From a checkpoint of a small image captioner.
Model: encoder norm layernorm_no_bias, encoder depths [2, 3, 3], encoder widths [64, 128, 256], decoder layers 10, decoder norm layernorm, decoder activation swiglu.
Rows from block 2 of the image encoder of a small image captioner, named by matrix and row number. Rows with one number belong to one neuron. Each number is 500 + 40 x the weight over its row's rms, rounded and kept within 0 to 999. All counts start at 0. Numbers have three digits each. After the name is the row's rms in percent of the matrix's.
Before each neuron's rows are labels from the 100 images, of 14976, where the neuron reaches its highest value: "top examples" is what is common among them. Only what is clearly more common there than usual is listed. The data: photos of plants and fungi (iNaturalist). In brackets: how many of the 100, against the usual share in percent.
# fc1: MLP up (encoder.blocks.2.mlp.fc1.weight, 512x128), inputs 0-127
# fc2: MLP down (encoder.blocks.2.mlp.fc2.weight, 128x512, transposed), outputs 0-127

top examples: order Caryophyllales (29 vs 8.2); family: Cactaceae (26 vs 3.4)
fc1.286 093:485572504593551550533555458441566539422478547450483481490553514469464481540507500463475421524474483506520481482481478492541525503575471478457534455533615491475562472539531469476439456506527501525540542467596533573576491541462486504564595571475515499524427507477513449547476506451540496482544504493502474477519468548471494477488452503519495435528483483580499508488488509538519464553503
fc2.286 096:493449494536496508513484536515472516545569471489470467588550526557546481516557467517508477476504475517519457504526474526514452485508503548457482533476499431499522450533446541496431548435488492543459540519537425476461469569496554495523587389477562498428576546492493559463502457572467580497496501461515516495501500467474520466500456568462466588469497421557534460580501543524497474524501

top examples: order Asterales (29 vs 11); family: Asteraceae (29 vs 10.7)
fc1.440 100:492475518466490541492494499476550535517594595487525568440570519462480531489527439489531518559531493440497536505464479471518501520551493490479522439495523478485533504481472482491504473498453600535541500471600547493610498489483485470475499451491501449520519532498502553494492523488478483449552493426472525503539547523472565599538391475583471505531543552508465456448545520436475451459469
fc2.440 091:510598535519484459478466452465586438400510518561477496466538510539482588496564570496528549515503513478538454528499515574539493617478509548425518477399490539522484553486485551479475417573498507514494483523514555510490495548501567454545539497557497470540433507512482479450512469458553531511460518461568480514508455472536536506498545462555516477497489554441456479502526508501485507499509

top examples: class Liliopsida (26 vs 9.4)
fc1.188 100:500585445529547498516504509492447478420520515479459461482502522493480555561529498570516513553545520512527499430531484450500539541531451592526495447415556493595544425513510506478488556490590500574523510459587508577530460563521435495513537524439531466530508488513501491558507523504467485509591479501487458436505489531490533468512402484465546527502489534435539487492495526517512525541493
fc2.188 108:482487514555537506548547503498533527506538423546514476530538486469473487570549454473466461492443542483502441465550519479458439481552468561448397547437490532530567471543451518525475480461484499489459528489509483462511479547538573507514572442478517493477556499590537518449570548495470583544463498458472461484403536503580526490476433506423508544508477454517483480557472489529517530515528

top examples: class Liliopsida (25 vs 9.4)
fc1.180 093:477550480512528541560475496439514514442529538471540492480512515492496482562505521560461469540511541478508496405538535483539573489526441553543511419470509510456575416596488475506505483508579522588516469488572511595529481514488484473524570490424556471506523468498475462539472451512530513513562498546489507450426465514513529479498388487502502504548516497484532536508439555527519555555498
fc2.180 114:491489528499560467541568555493522496482579448560496469567473472457448486586571469465462464471435560463533458467520510486473467505518486530476385501439549529495589462518477508519497485496485543507483505477515499464554521526586534495499562460516520526442539501571455473466586557475491521542511536494485472500393534505583519489500440487447476495513423469499498461514443526493511506479561

top examples: order Lamiales (26 vs 7.4)
fc1.456 094:436565562548463441508488487436513524423547569481529519482567443547460513552472498483442488513500493498517483469557404570505526460528508485527485390479453508511481530515450506519579457530570494463528502428515502545470466527521521475580456513524480430551455452510460545485516544556512487488476498519433454497557567472478527480507502487482516450535482505416477508430563523550541527485485
fc2.456 081:524548531575472436422422582496508467468442490528575482531483509514516536464457541478472498491508471504527424550455449507523472531573511565482526508461443482521437586471488483489528494530442489414524493481469511524511525558492513488454520491616493451525549484495515466473460468472556487424466503462479454545528435491493545482503586482458525519495543543472557512530547500508510497590442

top examples: order Asterales (32 vs 11); family: Asteraceae (32 vs 10.7)
fc1.336 101:464575486516563506499493536501558568539498491491451491479538500542501470565461512554489526443487419496507542461565547515550466421478483492510514474503407479508495467549493576557577508502600426533479527482485528451572521511523559478542520555525470541526478427500458508481510507483508503512553596470496453467494473514456504461597444509491503457522451483508573519471454426454476477536503
fc2.336 099:580551538469475472452476606470538549530522516510513516587415469490523442502494491464493476504503521502525443507500427462493473537486537481518505504422561533463513512460442478446533453461494572421580383558528518507563515575523496512491549468518531503464525548486454489519481494528529476457519510567560516514502427500499524483438603462459476539521486435509493507490550533510479508476484

top examples: order Asterales (39 vs 11); family: Asteraceae (39 vs 10.7)
fc1.106 111:407469514459496566536483595469504483522530445497497444519459464466477507549576439550515464506489518524505472501551499488490511479458482556515513528439480577536507527523550503538480486516484465497462451508515413490536439519504494497530465504427547565464529475485487515492507455537512521527475557546568552425457555494540581480472524464389566564488435544519532572515512547552470503556471
fc2.106 116:526515490451543570539575479480518483495527497500478515485524497507491509593552417523518501448496511446447573417570555578532469448473474491597481510545527452483537442573474523497475493444570518494497485523435468440517452475489487521543500493469493522434451509502543532527520529520477498562576442512513531429490563448484448482511423543523503480485488476519466578506442540471505438469532

top examples: class Liliopsida (27 vs 9.4)
fc1.494 084:497513538558512524500523543449503596536478467465515452438532460523491498477545475480493524416506484514546471550471519478419461527528520478457531471506518495529465539520513497504519445514430517454515514482458467305533456519469547493561539521517528519462453507499568500408510525491559483491467480462509498564505523473519498480553492497533525388471479514587459446465500505512447486467476
fc2.494 084:523532528483479505499517504471532458439573484567583466451468437478465548502528523475481481491495512425545543507454519515513546470536498483551511504486542517471498538472570505473543460518524586394580470498459543469497529486508456511504454606523446507497464455510463460527510519468557409487522537530491477483486484509524437524555583445489543430532475576446462526401503476466500498476538

top examples: order Asterales (29 vs 11); family: Asteraceae (29 vs 10.7)
fc1.160 114:492521492569497573556484511465600507519512569519510468487500448540533481575516502487505555488492461410559514412476557470509494482503509488471483466523443529577520412576527451463453499504512541560521527466521505456471614475523560476525495557472477474513454571498461549428524444466499505539469532478486511443520505529556511549516442475579471522526499450543546539470504465465529485534488
fc2.160 125:468457499472450471513467533481449537537603467488501452607473493514538452537470441466522465502552451471529543481515467459447529452493468501459534503491532495512476468501505446545552579423478512531446546463454437515504517473484495605422475505508535501456553529457432513555459488521460551494522537525546476487528484560456412500539467528426524502551488490565516498509543498484574532437532

top examples: order Asterales (27 vs 11); family: Asteraceae (27 vs 10.7)
fc1.359 080:402539589491539551491513509511491489478506480540508454496510557537487503448609452545518464512453473535470459531496462525474527478590483531555514496478486557462507542479558446567475598496494492436484463527538457434573493437573449482522512479468470497546475552553450489514520447544523509434473521535481538456510533471483535509480522455460437521445535491499506549510521571558451557471474
fc2.359 068:481562552462528545529540502517531459522540536508501566425472533504469522531567501550574505428496528479443553466509522494559522488425545465595473490532518470466536490516487489461463459487499493429536468548484508480509445452520465469554486552480500465428470495516542500524525529517552482532568478544510531475523530443462422536517528504566466403472502528427440525430490526485417431439498

top examples: order Asterales (33 vs 11); family: Asteraceae (33 vs 10.7)
fc1.86 105:437470502504541525525521500484457525443511548428451538558471536486545549548535518521501498422504509546490505532575509536527483559438485541490454529471474574534492460529515565516531582507521456444505474510449489479485572463528472510526528503473485542444518527570522518511500532534405514508493494483532573427494444502505499467502483447494515593486467464380489522487440537591479546579516
fc2.86 109:486530435467471547568496467482451512554525509442416498514504550548551513521511445532551521529554449490429576470535478514531478441456518466524545489525517461452478411544490470472517551446576501536514498503483445518478483468455454562508530522494499515474451532436498576565446506578475474530555481530547558443545547475428462483506454572553496462490497514535444512490497554477513441462544

top examples: order Caryophyllales (28 vs 8.2); family: Cactaceae (27 vs 3.4)
fc1.224 090:507566540513565565515463488486471460489506532527486444489502574515467531456558467549495432485527522488486506520440525493572549447550429470490513498511519500494582508524447532508557604471454475560523517454616499541574520505537482476540558455394491485448465496475561495462554475536497490425506549513469455543508461543510545442489469511513501501518499486542491473499414479557494473508447
fc2.224 109:444466479471528549535502433522468512548532521431463482511576512564546478515554428541536486530507471499463542469525499540529528468445504494528519522521445435490498415562489552504459540476490503566424560486520446510431458485471519536518549456474578510406506540453490545509490478570451556533508502474564546470538551473463450457506410573512511535462491490578539488550476513478488489471491

top examples: order Asterales (31 vs 11); family: Asteraceae (31 vs 10.7)
fc1.114 100:487546508509505444467512629533492529523493480473473508503433494482483458524478523526517527480441497529481480490537562522492487444476508515512506547539427542498469505440506502545512477523502408459427467520438463472486484486429500463534488512545472620504479481524493506489485439513550449499468473509560547451469491471523477446535510484479506534469440493509590641576495526560427540548538
fc2.114 102:487469541434520558513540486503478452545581500517467483559563513513515567527552452557474482455488492442480513469544499583567534491449541528553480555491548464433517470546480581440487494520495555499476544555486462472539490526545484494564551499517530572476478548487420491498532494536549519537572507496513534436485535440482490405547494520494517494457454531495562434530471555447463465444524

top examples: class Liliopsida (25 vs 9.4)
fc1.111 093:532493507501485496529474552471459574404545514459497443526521579503491614527572515498551510482506512542486480511505498560458472555477510526504480565436542552491503398510457537536543596494474506501534474554579537486480571477488473482487503442460494501458510498501518576531504473506486515519530529564507540570555548476476513510581487489525563566490515506389469474468503520487485562537517
fc2.111 091:501504518556532527483484433511458549553426468502487527530544587498494401491468472541468455546462508560461439524551506531514441548513532527526483513522451509513508480481423470458499493440484460477499501541571490535517528499536501490528573428509471515491572523534523509486503490513490532444494472521483520548480479448503594601406501520498458601447535441504585493538488505559435499506462

top examples: order Asterales (28 vs 11); family: Asteraceae (28 vs 10.7)
fc1.490 098:486476487446519490507471563509557526525482577501465532435448469542484481520495489570532581482525467551441524478487495530481492409509497515618515379485378530476509483461510526481567487456547470470479426518483488470589557457543553498506504519501464466516523456484438471488532480486505525511565587519506495473508537499504504525539516524441449529502469545558574575488503512501497527485501
fc2.490 096:520470569436514504489528530468493516546598502537568476538477495494476460542467473500455434443485524457525506487507505515531517502451550490563461571482583481478518520479490505438510473408459591434520515540476510456559501531576414498526519529500543545403538538503414454499537499507573502492561579541521479504490491478510482489536559473421471489502464485492545453508515531448462485443480

top examples: order Asterales (29 vs 11); family: Asteraceae (29 vs 10.7); text has "common" (25 vs 6.2)
fc1.445 088:448545545496508601483506534464471456518562477525498438510469532471518544502585479517506470558564521540539472476505503506462542523493538530555520476398439548524517527493478434500479537496467510530448508536611477502544494500571507490523532511383601466476502467511473525512504479521521495498494536557549566518485525440518565481481522483521523512466529543544568564455492569541438555519480
fc2.445 085:534498530530581525550584491511482549498510479518456501497521528493482463549545453547529494438457521519448522444556559563517426451463500506572432512553471480529571444549458495486455516399557459478507508542475482481458466457487509522537509445466477512461489480538574504502562552526468505550530437476481521475462549451516510570513424536496507528448490439514475575550430518514486430502535

top examples: order Asterales (31 vs 11); family: Asteraceae (31 vs 10.7)
fc1.387 106:530528593429508588508488524535546535527492502432448530482471443549508547512503468490515585443473492579453537476526467513497494449488471524587515487503397504446487453532472511549523483527560446494495419547516486466561497468569529466528502502485483486500538460515462517405514523452450499483538606479510503474544495539481550504545471485455465553557515554520561548473520478458494441498513
fc2.387 110:502525551479504488483498525434548565564513488570469509584489461456478464527516460446453458480484546447558443508517480459484545569506485462462471580431586569516498484476443537462534474552500573517509486517518536447575524558564520520502521502483562523479512570528413447490528506489537548522491547562551451519474491536540527427457517440497471485534471459494493413499510501535519512449493

top examples: order Fabales (26 vs 6.1); family: Fabaceae (26 vs 6.1)
fc1.358 106:477448499458555492541533579491507500502571547424538524509554473508488507509474465529505519516569504424592471537556426565507499589485521499460541463443534487619534505502469555536521495498475500485548525478485541472533525548506550436511452455455443530593506496471513516491490486523469533484462472459491517454554488526472542590579482483540506486516452588449518541484474492467524467545526
fc2.358 099:453505579432509501463491433528544457486530534524537468535558471527455564546564493494498505493478491433525518459496533509558587507478515509523494525439547499440500542508516552495532454504490589529483550521461541486566550469541487483559520573484505555476444571473380479531491474486580505523503575504555516475521502463510461422545531459505539458480466558472519412485505479443487484478522

top examples: order Asterales (40 vs 11); family: Asteraceae (40 vs 10.7)
fc1.53 099:439465536454467523504512555454518503550514494506474479521446474494500553509533433536539502514471481483503462519512504502546492517465443544585471454480434577510499522522508480508521476522513489507473453494522395544595420497486534459508522497490496519461576464503464435510460503521459495507537608560590561508482514504520559472521507439413490522519435555529586599539493539543466493494458
fc2.53 106:469482532468550540529555490474494553535563451483496498531528485508499431555540398487495463418500513480480528449586521549501491464431461481530475572510542488504520419560431508496480487414504522538451530504497463436525454545532501506521553440484564514405533533515522505448544522526443546552542533534534490480488562482507461532493409535450484563484499416560500533523475510500501482473517