From a checkpoint of a small image captioner: encoder activation gelu.
Rows from block 4 of the image encoder of a small image captioner, named by matrix and row number. Rows with one number belong to one neuron. Each number is 128 + 32 x the weight over its row's rms, rounded and kept within 0 to 255. All counts start at 0. Numbers have three digits each.
After each neuron's rows are labels from the 100 images, of 14976, where the neuron reaches its highest value: "top examples" is what is common among them. Only what is clearly more common there than usual is listed. The data: photos of plants and fungi (iNaturalist). In brackets: how many of the 100.
# fc1: MLP up (encoder.blocks.4.mlp.fc1.weight, 512x128), inputs 0-127
# fc2: MLP down (encoder.blocks.4.mlp.fc2.weight, 128x512, transposed), outputs 0-127

fc1.236:123155145164151121122177079179111129122163132139134170088121202150109078114146087143152174110123164104136158111156177158176116160142146119140147109179114141175079125093125058163146121060127109148160131099065156156140139155123127162163099126072141126136121158154109161174098137176077158162168169152166125165133106065118152125170078120181177128137186116125055162186162157133095092158132
fc2.236:158112111126108164100090067163077115171076152075089163108180189179166122099091112175171119148153099179077144130153082173160085101138168145159174133195086101108093122132126150097088143068141083144104143168152107163106097129097110133149152097144118117104112171094150168153092074165107135095145088116147161134166127076085131147109128154147084146090182083155169133168139159123108092150110
top examples: kingdom Fungi (28)

fc1.144:135097141126116143120069184131102126099122162115094128188075138124112114051162072183147162182138096124145123134087133149108131071145125137143115117092226128125156165098115113158124179148155156122153129125050087110158141136075149125079100132162124103143147129139148133046164095157105167147199151217108144164128180126110154080132095083094097161116116128108130121103128166155133177157125
fc2.144:133120088126121110175159121167157071083123131118116103081154149139143145179174114155164163152143112115089177110158172171150091071107176126145125078147100112094135151118192103127121137111216140096098153158104120184080123092117110152155137146110069142092105109118139163195126162134094104183170080104147168051135134125137073159143167108119144113100068152112155145130103154077098101145203
top examples: class Liliopsida (25)

fc1.323:099137124128107119136108101100104114179154137186164176128134149112130115097165093171078175114152136108081226168105178129170114151141129151160094100118126136132169130073164085146178097194171112136182178106069110142137150108109123110152101157157114112145138111093124060081115071145064162140150164133102126123093196100116170133121101141097154103187098121107141095132132195137106077173104
fc2.323:183173131072123099109135113123161093112084167139126166088105127134091153136149151148173132119128153119096174129096129159170111133129168094198138093151143157083125179099139106105121102136164151093190070181123190156151140106125081107164116160151079118140046146138168109174130112113177054116170120161167153126130108078127105115123192078190102088092131177076124159094127120107085103111135
top examples: order Fabales (27); family: Fabaceae (27)

fc1.56:082193162107115149159057145121090124181140146129135169112145118103110126135107086150157087127125133165116191133126117157132080130075200138136106190175092111110177132074107116097086074170128103135211161111087151094145172143144114112110154137094103132119149156083122108079129093109069159123092148098099147162113141122105197097118132186103136144111091195096086146108112106178106136103187
fc2.56:111125163146110094091092097154122086097151111141162088101207149151160160113162170132088138089128106115159068188108120198156127160136158196092142108076115122124102191096128169112086112127079155133084188144142135125126161177145134095118168098182123108110145142128074141110126113107115137116074162060131117147127097116154177095153196117112124158112120134115203057154146122098088146167088
top examples: class Liliopsida (25)

fc1.468:092135124141131117130125059097095058166145194121174109108155112138112133125124073093132187096163101069126121122117167207134087163155112167124157108198093130142168120102149159136159124167121170134179131148112141166174171100113158143164143118102104132145092168159157134150137137123102184143148074101168086118151157086188146152192048158135166154128134097105098118078118074086117111140160
fc2.468:148161110143144178149156133082105189167091116108085172159107148107132076168130078117162093095133140139113114098189137118103077102192099110150135124112144113141148067176059118137125143102135151103109108157096084116178121173133138153129142074096137137113137177124189174117131140153068152156137084145128149089125156116118107175025090179134086158133134081171120192137107152183136121166156
top examples: order Pinales (26); class Pinopsida (26)

fc1.409:136154153132146197113132132168083098167133146185123148133120130136104066105143086129052100099171129196158159091142134123077090104124118142133118121090114112142118157065075107061162116123129149137146178141102141172146182106106135155097143127089089187147190134178178108116129137097060165143092148119119183157104165203138136111141113091084070141087149146139189122119089095137129141156086
fc2.409:093163142141070083109086169120132163133109158106136157118075111135132126092102169083179150134170114145161132183083078085089145154098107099093174115143146151160064171080101086183160120112118130222128121109166137156148182135113114145081102101194126083115160165107147124112102093103147129092109154156182099174158089176120113114095129096129133085163164155119118140105180086154154182126086
top examples: order Asterales (34); family: Asteraceae (34); text has "common" (27)

fc1.248:088101185134118157118107118103090129185141183147121136092072189137150092083170071162087158184164143156145135128135164135121083152120174090116125168121152140141145119086145113113143079123090154138169157137131137140150193159062135145106101146148089174119099155147162122137146140133067203156152120135116155175107210135142154108136047119133091094111121051081168179130115107162118112114155
fc2.248:099161145113131154140134124065145139147150173094130152111152115150147127139181086146145121051131119066144096103176115132133140129117114168087151146067165077138122094175083211141091099121117184127094136110089108062152102203161169100128190096123212158052116189104151141078094106157119193160127111129149159112158167120095112140091114141106124146133126079157122136121117164126132105137151
top examples: order Asterales (27); family: Asteraceae (27)

fc1.246:118130132136172168162101169139166116182176073145134112115137117096123118080165067112113111126123135150142123112171089145081129124107089148155074155055112109119123154051078171092147165102098096123140132159110113083201195130107158136095114121091096185074186177133211111104167109085121122153096144123116168098124151184128131091177079131099141124119116174139185103108138152108156154130114
fc2.246:132164123128096091101089163085137185170076130143148160171060135096113083147094126089155115123110133162130125176092103088096106122112127073137120096118174178139115143071070093131184125113142169148137085133162142158169179163156081139059138114163125100114157206131161111167127127105128121107126156190188120179126081154124123158033161099104091127159145134130138160097159114181128151136125
top examples: order Asterales (27); family: Asteraceae (27)

fc1.214:123120169112134220082154140156121071188119116160103108118106124129137069102137082148114139119129164167154161049137120106097105100105116168137113120074098128067106148100075084109156158114167181134143140129124143185168194145087184194127127133098085142149165100122142120081155146100106133146117137120146174143118152196142146100134088090095066107079152125130204143136136110124132159146065
fc2.214:078155182130103105130111174051132170127119149133143153126070098114128120113100146056169126097129127127175123146091104064071148151088072113073149108102150145156102141099074115175132117116097123189123124083152151121161185162128135137086100090165158101097161162127156117087111108103137155123089165174175084171154120175123131094081133096104134105187170144116109170104162081178176170109096
top examples: text has "common" (31); order Asterales (30); family: Asteraceae (30)

fc1.407:122144088104086118141114145127139138123038091107107125112154191139116164059123090093173207136154070104133115044143154109152135109159107131146093089187165158098200165131147139128155159130176170099134159111090107172146129152117124127135114123090102109111097161148162149154150178129150151108153151120113115168145225080122122102148101116184147151174082091135141130115098098077173122131178
fc2.407:151143109132066088100086162115098158125105147086152164120085141143153110085074150124207141160151109157112139179087069082130114106150119090156177105158135143116063166070152067156135140070148119128174077126147145162117149149066084165096098143173103078109110121102176143169095082123139083070134113157161138160164077132091114137123177107143120117137176141112106190111172126144156129164113
top examples: kingdom Fungi (39); phylum Basidiomycota (38); class Agaricomycetes (38); order: Polyporales (29)

fc1.287:117165204159121177180103230100120090154073095159141105118162090094118171129088102179110094102177118136184107108128129174115128134065124168132153152084082140161118178100146144145199109115132110086133118127136131110146134147149163116163134094079143151127145153164086112105104169131105141084102080110141152138156165148141117152192118099056119154132117167119114109063077125068138160139165
fc2.287:123133110151163166165178082160119122140126143102095119125188154153129135168169092176154157116110125115093128077175164175160110122106135177112108118139085088125165094194136164103064117103153113131060160160083091126104070134130152111155172101092146151090117138136130171134141145166084187181150084076140181063111165083124094108132099144127154157067099087138140094177098176104112099147170
top examples: class Liliopsida (26)

fc1.175:130142087098091119148107146122131136137102170098096117129090183189105142048100066089170167187148084092093119081130155150146115090127128127106151125159204114119160165096126093133146116170145190111120162130093141155137169112176091154142091134125101091127110128137169136100104177126117152131179122205168102156136213095144102102141105150170136189144140089134143146116081124109136108217096
fc2.175:180136124128082075088101155143140088089083164116179165101104151141132150092096168124162143135147129132104157160079078129146108128166154121180160082159123154127092172092160064129142115084155134060190080138150158173131150127095075123126095176168059093137098120136167104156118091100162046083142130139122129163140080108129121136137171079149127113116172168085133194095169098120117129160108
top examples: kingdom Fungi (26); phylum Basidiomycota (25); class Agaricomycetes (25)

fc1.10:099103143123132146107125088185094140170155091157151155117097130111117091076120054192141164141140110169151162106161163138172118142177188173096141107113125148176148147073172081161190121160111155100146132130088116108152178127126182143068075141080087118084167090121080092171141164130091149127155135133105154150156148132117149086136084131113117111163086085085111166122116150141058186174160
fc2.10:142126100116107087106135176137127127102124129156156108148078107103100140140093152083148137165138137128140174145078121097076141098133103081133108129163137174142127183105154041160195141149139123093138126094134168154157168068109074171090056176152069087158112127140134093196152146073160096126126169135133081137109125173169099129133173074114143077157105176095113164076149074136154160099157
top examples: text has "common" (27)

fc1.334:116130146114134205105100136156064081180121130178137119135118152151167106139128091123067106098141156151152203134120115145097101152125101132117117174090101138132106144071115132077181124086098157092163157122145125155207194133073131172119146112128096164132141140138194077162158116092054126140112111085108170131126157211145161103122071110098078112083120169109187153146116127150140119126096
fc2.334:103183130104082084113092158095172112110119180115151140068061106142121161105085190105172198120154109142177124174085102081101184170062099107095155092122149142145088179092132136173159095135128138165136119085129152124129162151114120129090109152172129089129120141109153091108104097088140131106103123157161099154163097190101102095127127098143162081165169185082095142090174118123174164150097
top examples: order Asterales (32); family: Asteraceae (32)

fc1.194:110162154090133189162142169114129099181060103140155126096128115116147121101167102165133163127106165160125162097132120171110118133137146170143127182155126165158138119095096158095130127072086151088191140114122110147103219111138190087099173093061114137107135140092154093081161101107078143099150090135132152110159160167124115125143054137102094168117130162103144135011127096145165149133158
fc2.194:151139112104096091074100087117125149149078122155149151148120169102134080127092125137178118132127135130082120154115095140157104117143179083157136105147170137078116178039107105077141130136163161129129114194120155170176178161160065114132175100170079145096120200117157133178124123122143101103171126148155155147124096108121104151060222068148066118105111128108182115108133140119094095167128
top examples: class Liliopsida (25)

fc1.359:128156125184187144136083062133132169139128149137115135153060131136146170091163089128129122125132198107133149150098116085122131147171106101079070123163165171109121112102086132126143131063129160155164180154127116142126151124123163130170142139114122142083087123128151106119178058113086186096158096142129161170094168107144105069088123158126098193129118170120167220088199131181142101140115
fc2.359:129107142114095124103112143174170055074176152128181102115197124165147196110145133144136170093162090066122133126128101171157167140088141178115159082092110091096097126164197164130120079067136156105101152123091101107103093152109148140161161160148148126059116108107075128115113092137140153128131131076125161100143135093117104070205127142103181144116117162096150068143152150061133117155137
top examples: order Ranunculales (26)

fc1.447:091108163136100093139108169079152166142157081150090173105170142140105129113227101168079076135153135209107092095176121156168140142094195156125119099143132138174147114057107142085108111131129154116138189067101154074152167143159145059103105150097141131092117160126179079089153119109082143152147128130091124124120131086132136104174082182138100124143111112117126135134119127077188160117145
fc2.447:078135101115109117154129109104134179145134119103130090116096107132164096156150098075199182138156088120124144146115114085075150065091079089088143093138151119151105132089123073170154154099161144163081157114107109144117197122111114195070125120139123100076161163096168140179111124116076151156137132144203133097125129158117039152076159118085144103158090130147127136120135118131171174186183
top examples: class Liliopsida (25)

fc1.476:125122137114134202095189063180075097111191175083198115144131147185109144104127120135142122062080144072137131142105186134115156107149145090110135120126195120139089152132118148106082074109057108080139145133095134213045136108162110095154126155134131123155098093157159114132079100133135126190119137159166117101107103123087145144092105137122095131102179120120183127107140132118134143138080
fc2.476:155143123115090078057095112148110097126110156113156145075121154146145144089073182160166165142148107140106141183082089133153127119136174113176155083169123130099094194057145096099141125116137142116193105149145165170113175135084082116124119165188096105138114147104142120147106092115171053062142131126148154161156063111103143141147215084155108115112157174094159148106157131106106118147095
top examples: phylum Basidiomycota (28); class Agaricomycetes (28); order Polyporales (25)

fc1.466:123155148122092100155104169103130131172100147116123163155106165189099148059115071084167176175159073103138128110092174121107102129108107142118142144095158095133184145095114102129145105199131173084141185124093164195146156119148064174141103130133073111132096116145156120159103153094115174092158142186159131129107210097114142143178083173167142134135112093146145108107089132081104075171118
fc2.466:197134127137106079090111154171158083079090147124187162089116144139130175096092174144147138127138125120097138141095107145165087132156160136169151095159112133098097169114181094094150099088166122057168091169150155154144114153087082120152105169158043100115079090128166106153127108099156062076143117130094135149136097086124143132148175096163125124086163199081133165116171123103109099174107
top examples: order Caryophyllales (32); family: Cactaceae (32)

fc1.169:127137112114126198139099157128097120188140085183138130080133105087154092111109095144072079117191115172172153117170133128066105150066104121136119164111115114141131110078100148064160107183116103147140144152124108069160206105126085137097138144098063187111143157112190124124175172084132142123087110105109184167147131185182144128107098131176081128119081145145165102114103106129159149126122
fc2.169:130168107125058098090081169113160146128090179108147139149069123136131124104100140104213148154152111146132147185106063097096123116126115085131176085141179137135057130100108065145165118102169142129167089127148157162172161182099103143099120133175120064115132187091181131166102081127128097105118137174181124159167096149110123123068135107148113101153170143112130143070185118151146148169112
top examples: order Asterales (38); family: Asteraceae (38)

fc1.418:098110146106149202142120103184096136176123158136131114112153167125143157078197065160137134127100150073148110112141148142144084102136143075129094123125165120074137140082105090118162152134134124129202159125096145149158187148111120092124135166105054155068081115152174138128123101094111200154094150113134182134082193133109162117124060125143137076176142131120184182136146134165104112178157
fc2.418:107136113121170189166157088114125126142145132121102118124171147131132119161168101166114112087102127082100128090207162171163127122121146143137101138108141082110176103183118188096092124124137168123099164156080102086131065158162135090180194095080177186083119163120126164117132138160108167181163088125112182068118171076124110132125118142131115151101077076146145119153078174106080084127170
top examples: order Asterales (29); family: Asteraceae (29)

fc1.108:062136126112077174124110136117108117219167141141159161121133144165109112106143094148158154151153128113120155143183179201092098123141149126162104134107124148132167114108163115105107134122141091087208176091073119122170197179152159108105160179082095104106177105126148117099061117075099172164091142123163165144081160179134133054149098159078114117135123104110147108121084119130145155155145
fc2.108:152137156160102111098099094135123098115114142108168134075196157166163123105166161143166128093153111121121061164142098172152102157157141192109160122102105087147092178119124147108047118072123112129094161164141120114123149209107168096132176081178146087103123154123144157096107086125092134117096095071133142149154088094123161133113170139110127175084164095144160093165148149137093107233102
top examples: class Liliopsida (26)

fc1.467:156147149109125166071143107176056125133138173108204089132119145194087122065159118119143100108124139059181109112161177147150145127126128092125123139152233114148130170121137185089095109119063111115134152112077137213085129119151133096146101117092130119155082104154152128112079149135136144164135104150153125143139145163101134153131122153145106163090152092150156096047111099103136154190084
fc2.467:151125122117101098057088085159129080108117184084147148088143159171152152087082171167172142147156124131109139184100081175153128130119174131156159103143130120098088189063142117092106145127134144143161120146140178159115170160097111117142138132196107103133089188112108134151093076116149055063142146106165135144165081078112144112150221083150108125097157151108186122135155122101108132154106
top examples: phylum Basidiomycota (29); class Agaricomycetes (29); kingdom Fungi (29)

fc1.141:090178113139180119161105149150096074149183103111127145124076161126148129143138104162166103046134192075122159122124117144102089140083098133147117170146166133112095123067069180146162105102087072184142168141075105186142179110133111073132101107113080122107125140108187118126098055132126149155127151148141120124077118161116091122160126090104143173153147134140166074108192154164185134148137
fc2.141:109140114084102102129125175129150135104136158118118123142075093115125119134130116102185150169150121130120207141106094089097156075045105053143148109157169150130084137102150054157188137136173135139157116085132154156141160077103088195118087200152099091103117123124134112186132120111127086138137170161171115129143133159112070099140141104134152064161128195108079138090155082115163165090145
top examples: kingdom Fungi (25)

fc1.196:067172134120169156155124147157115154153139089105121177102095142146119141103129107118152133135130114124152152120142113119137050130095097121117144187067118138071129134096140128154180111144120139150179173141128130071189169122067115133092141116062126166124116170167103149144141101102131151106119066101185120143149148114189066055084119175121209145168095152153156155101169138199161073116153
fc2.196:064122104093133153192170145114125116115179104140115088131135078116138141172189086107101137138139118085147172086149154106107178106076098128087124142102125111122144096184154144176148140145125152150070182077084093129124104086122148168116126171099151153117137098117116125156126159144095183187121151108116120083117207149134056110175093147085168107171079145142073106107113115076180156090176
top examples: order Asterales (30); family: Asteraceae (29)

fc1.294:124128169077122180095162092179088108136180190085176130134153196163101163084172120143153156093161144048127126154100201153145138128161157103138131130127207125096124155119117095116075078066085130127121132148084134230082123144162107124187124142122132144140062119135156139095094118121124105197106184125146134120125141109138182153134121130114120128110174073120133162139112124109119124142101
fc2.294:148107097116096106094087090164079095109116131105142129065138168143157152088077163144136166164152101156098169179093088147123144089146151149167167098179093128096097181085165087103142164101149091128147145110141139189082169091058069146107094177176070105144126130113154126186102091115141054074134126101147155140154082127104131171155185102128145118127144175134161194128139125100128130148129
top examples: kingdom Fungi (27); phylum Basidiomycota (26); class Agaricomycetes (26)

fc1.470:173126163178133121059168095158119164151150152107159128156119143163113076091103087083107154121117162116121127143152193137141177181141105170116131133170186132160126141095095100071097130118133104128136125119069142154095148133146174151129135141125092102136138108147072136113091152149099144207163125220168147173110103163105151136167058099186091152081185136155111127081136128126171124185075
fc2.470:147118097137124173133113081140073163181082130074077166124131188152149063124113095169157113149143111179065160124162119128148078084144155099182144111188121100115120108142085118105093175077161100140142115150136112165106086122103107132121124093105123119127130167109182174161100117176096119099165075152148177114160133108073133210084115159149090157092162088162151176155134165171105088112119
top examples: kingdom Fungi (28)

fc1.496:125182125087084193138098150113118135197098115181170127095133117109153112084109088114119130156118163177096139121139147120114139109099100150133077151111150146154168160096124171091165177076104134127134154149123128088172217176110137133081166099128077165114147164070197078088135114076090133094123140116120152141096145174134117088148084137115147187102108207118167121071120140164185137150115
fc2.496:148197110114082110100115120083131167155069175114118166101093143147140088132118140125182168127162108112110139162123093110144104130106142096151154065116175130097093163088071092105119116101189158113139102146115155141154155143117105119102161131155117099085102201108201150170107104116140085098130115159220154139158083115091122163059215091175078119109122136093117137106150147139084096156145
top examples: order Fabales (28); family: Fabaceae (28); text has "common" (26)

fc1.497:084130231124095116143105177127171115185146130127120148114176136142108089104149056135138146085174098156126156125130147186153146165082206165098130157143110073179157119039042123120120122134122135125148119124071132108109201145125169102108137141093100070128152157124114109082121175088067134137159150141110183163132160131152143107178094136130155128153101162135115141154096165141131122143141
fc2.497:112153124149060084102068132100134167144126159101157098133119141149169109117121140104183168123167081146152108190089058124112130105115104139102172109101153117153067169077116102150130141063147153137100149113140123132136176186102120154052162118182148069092149175078163139152074091124099152123095149126200132153164085162107109128088194132086152151151142118139135128127199112133134156177123
top examples: class Liliopsida (25)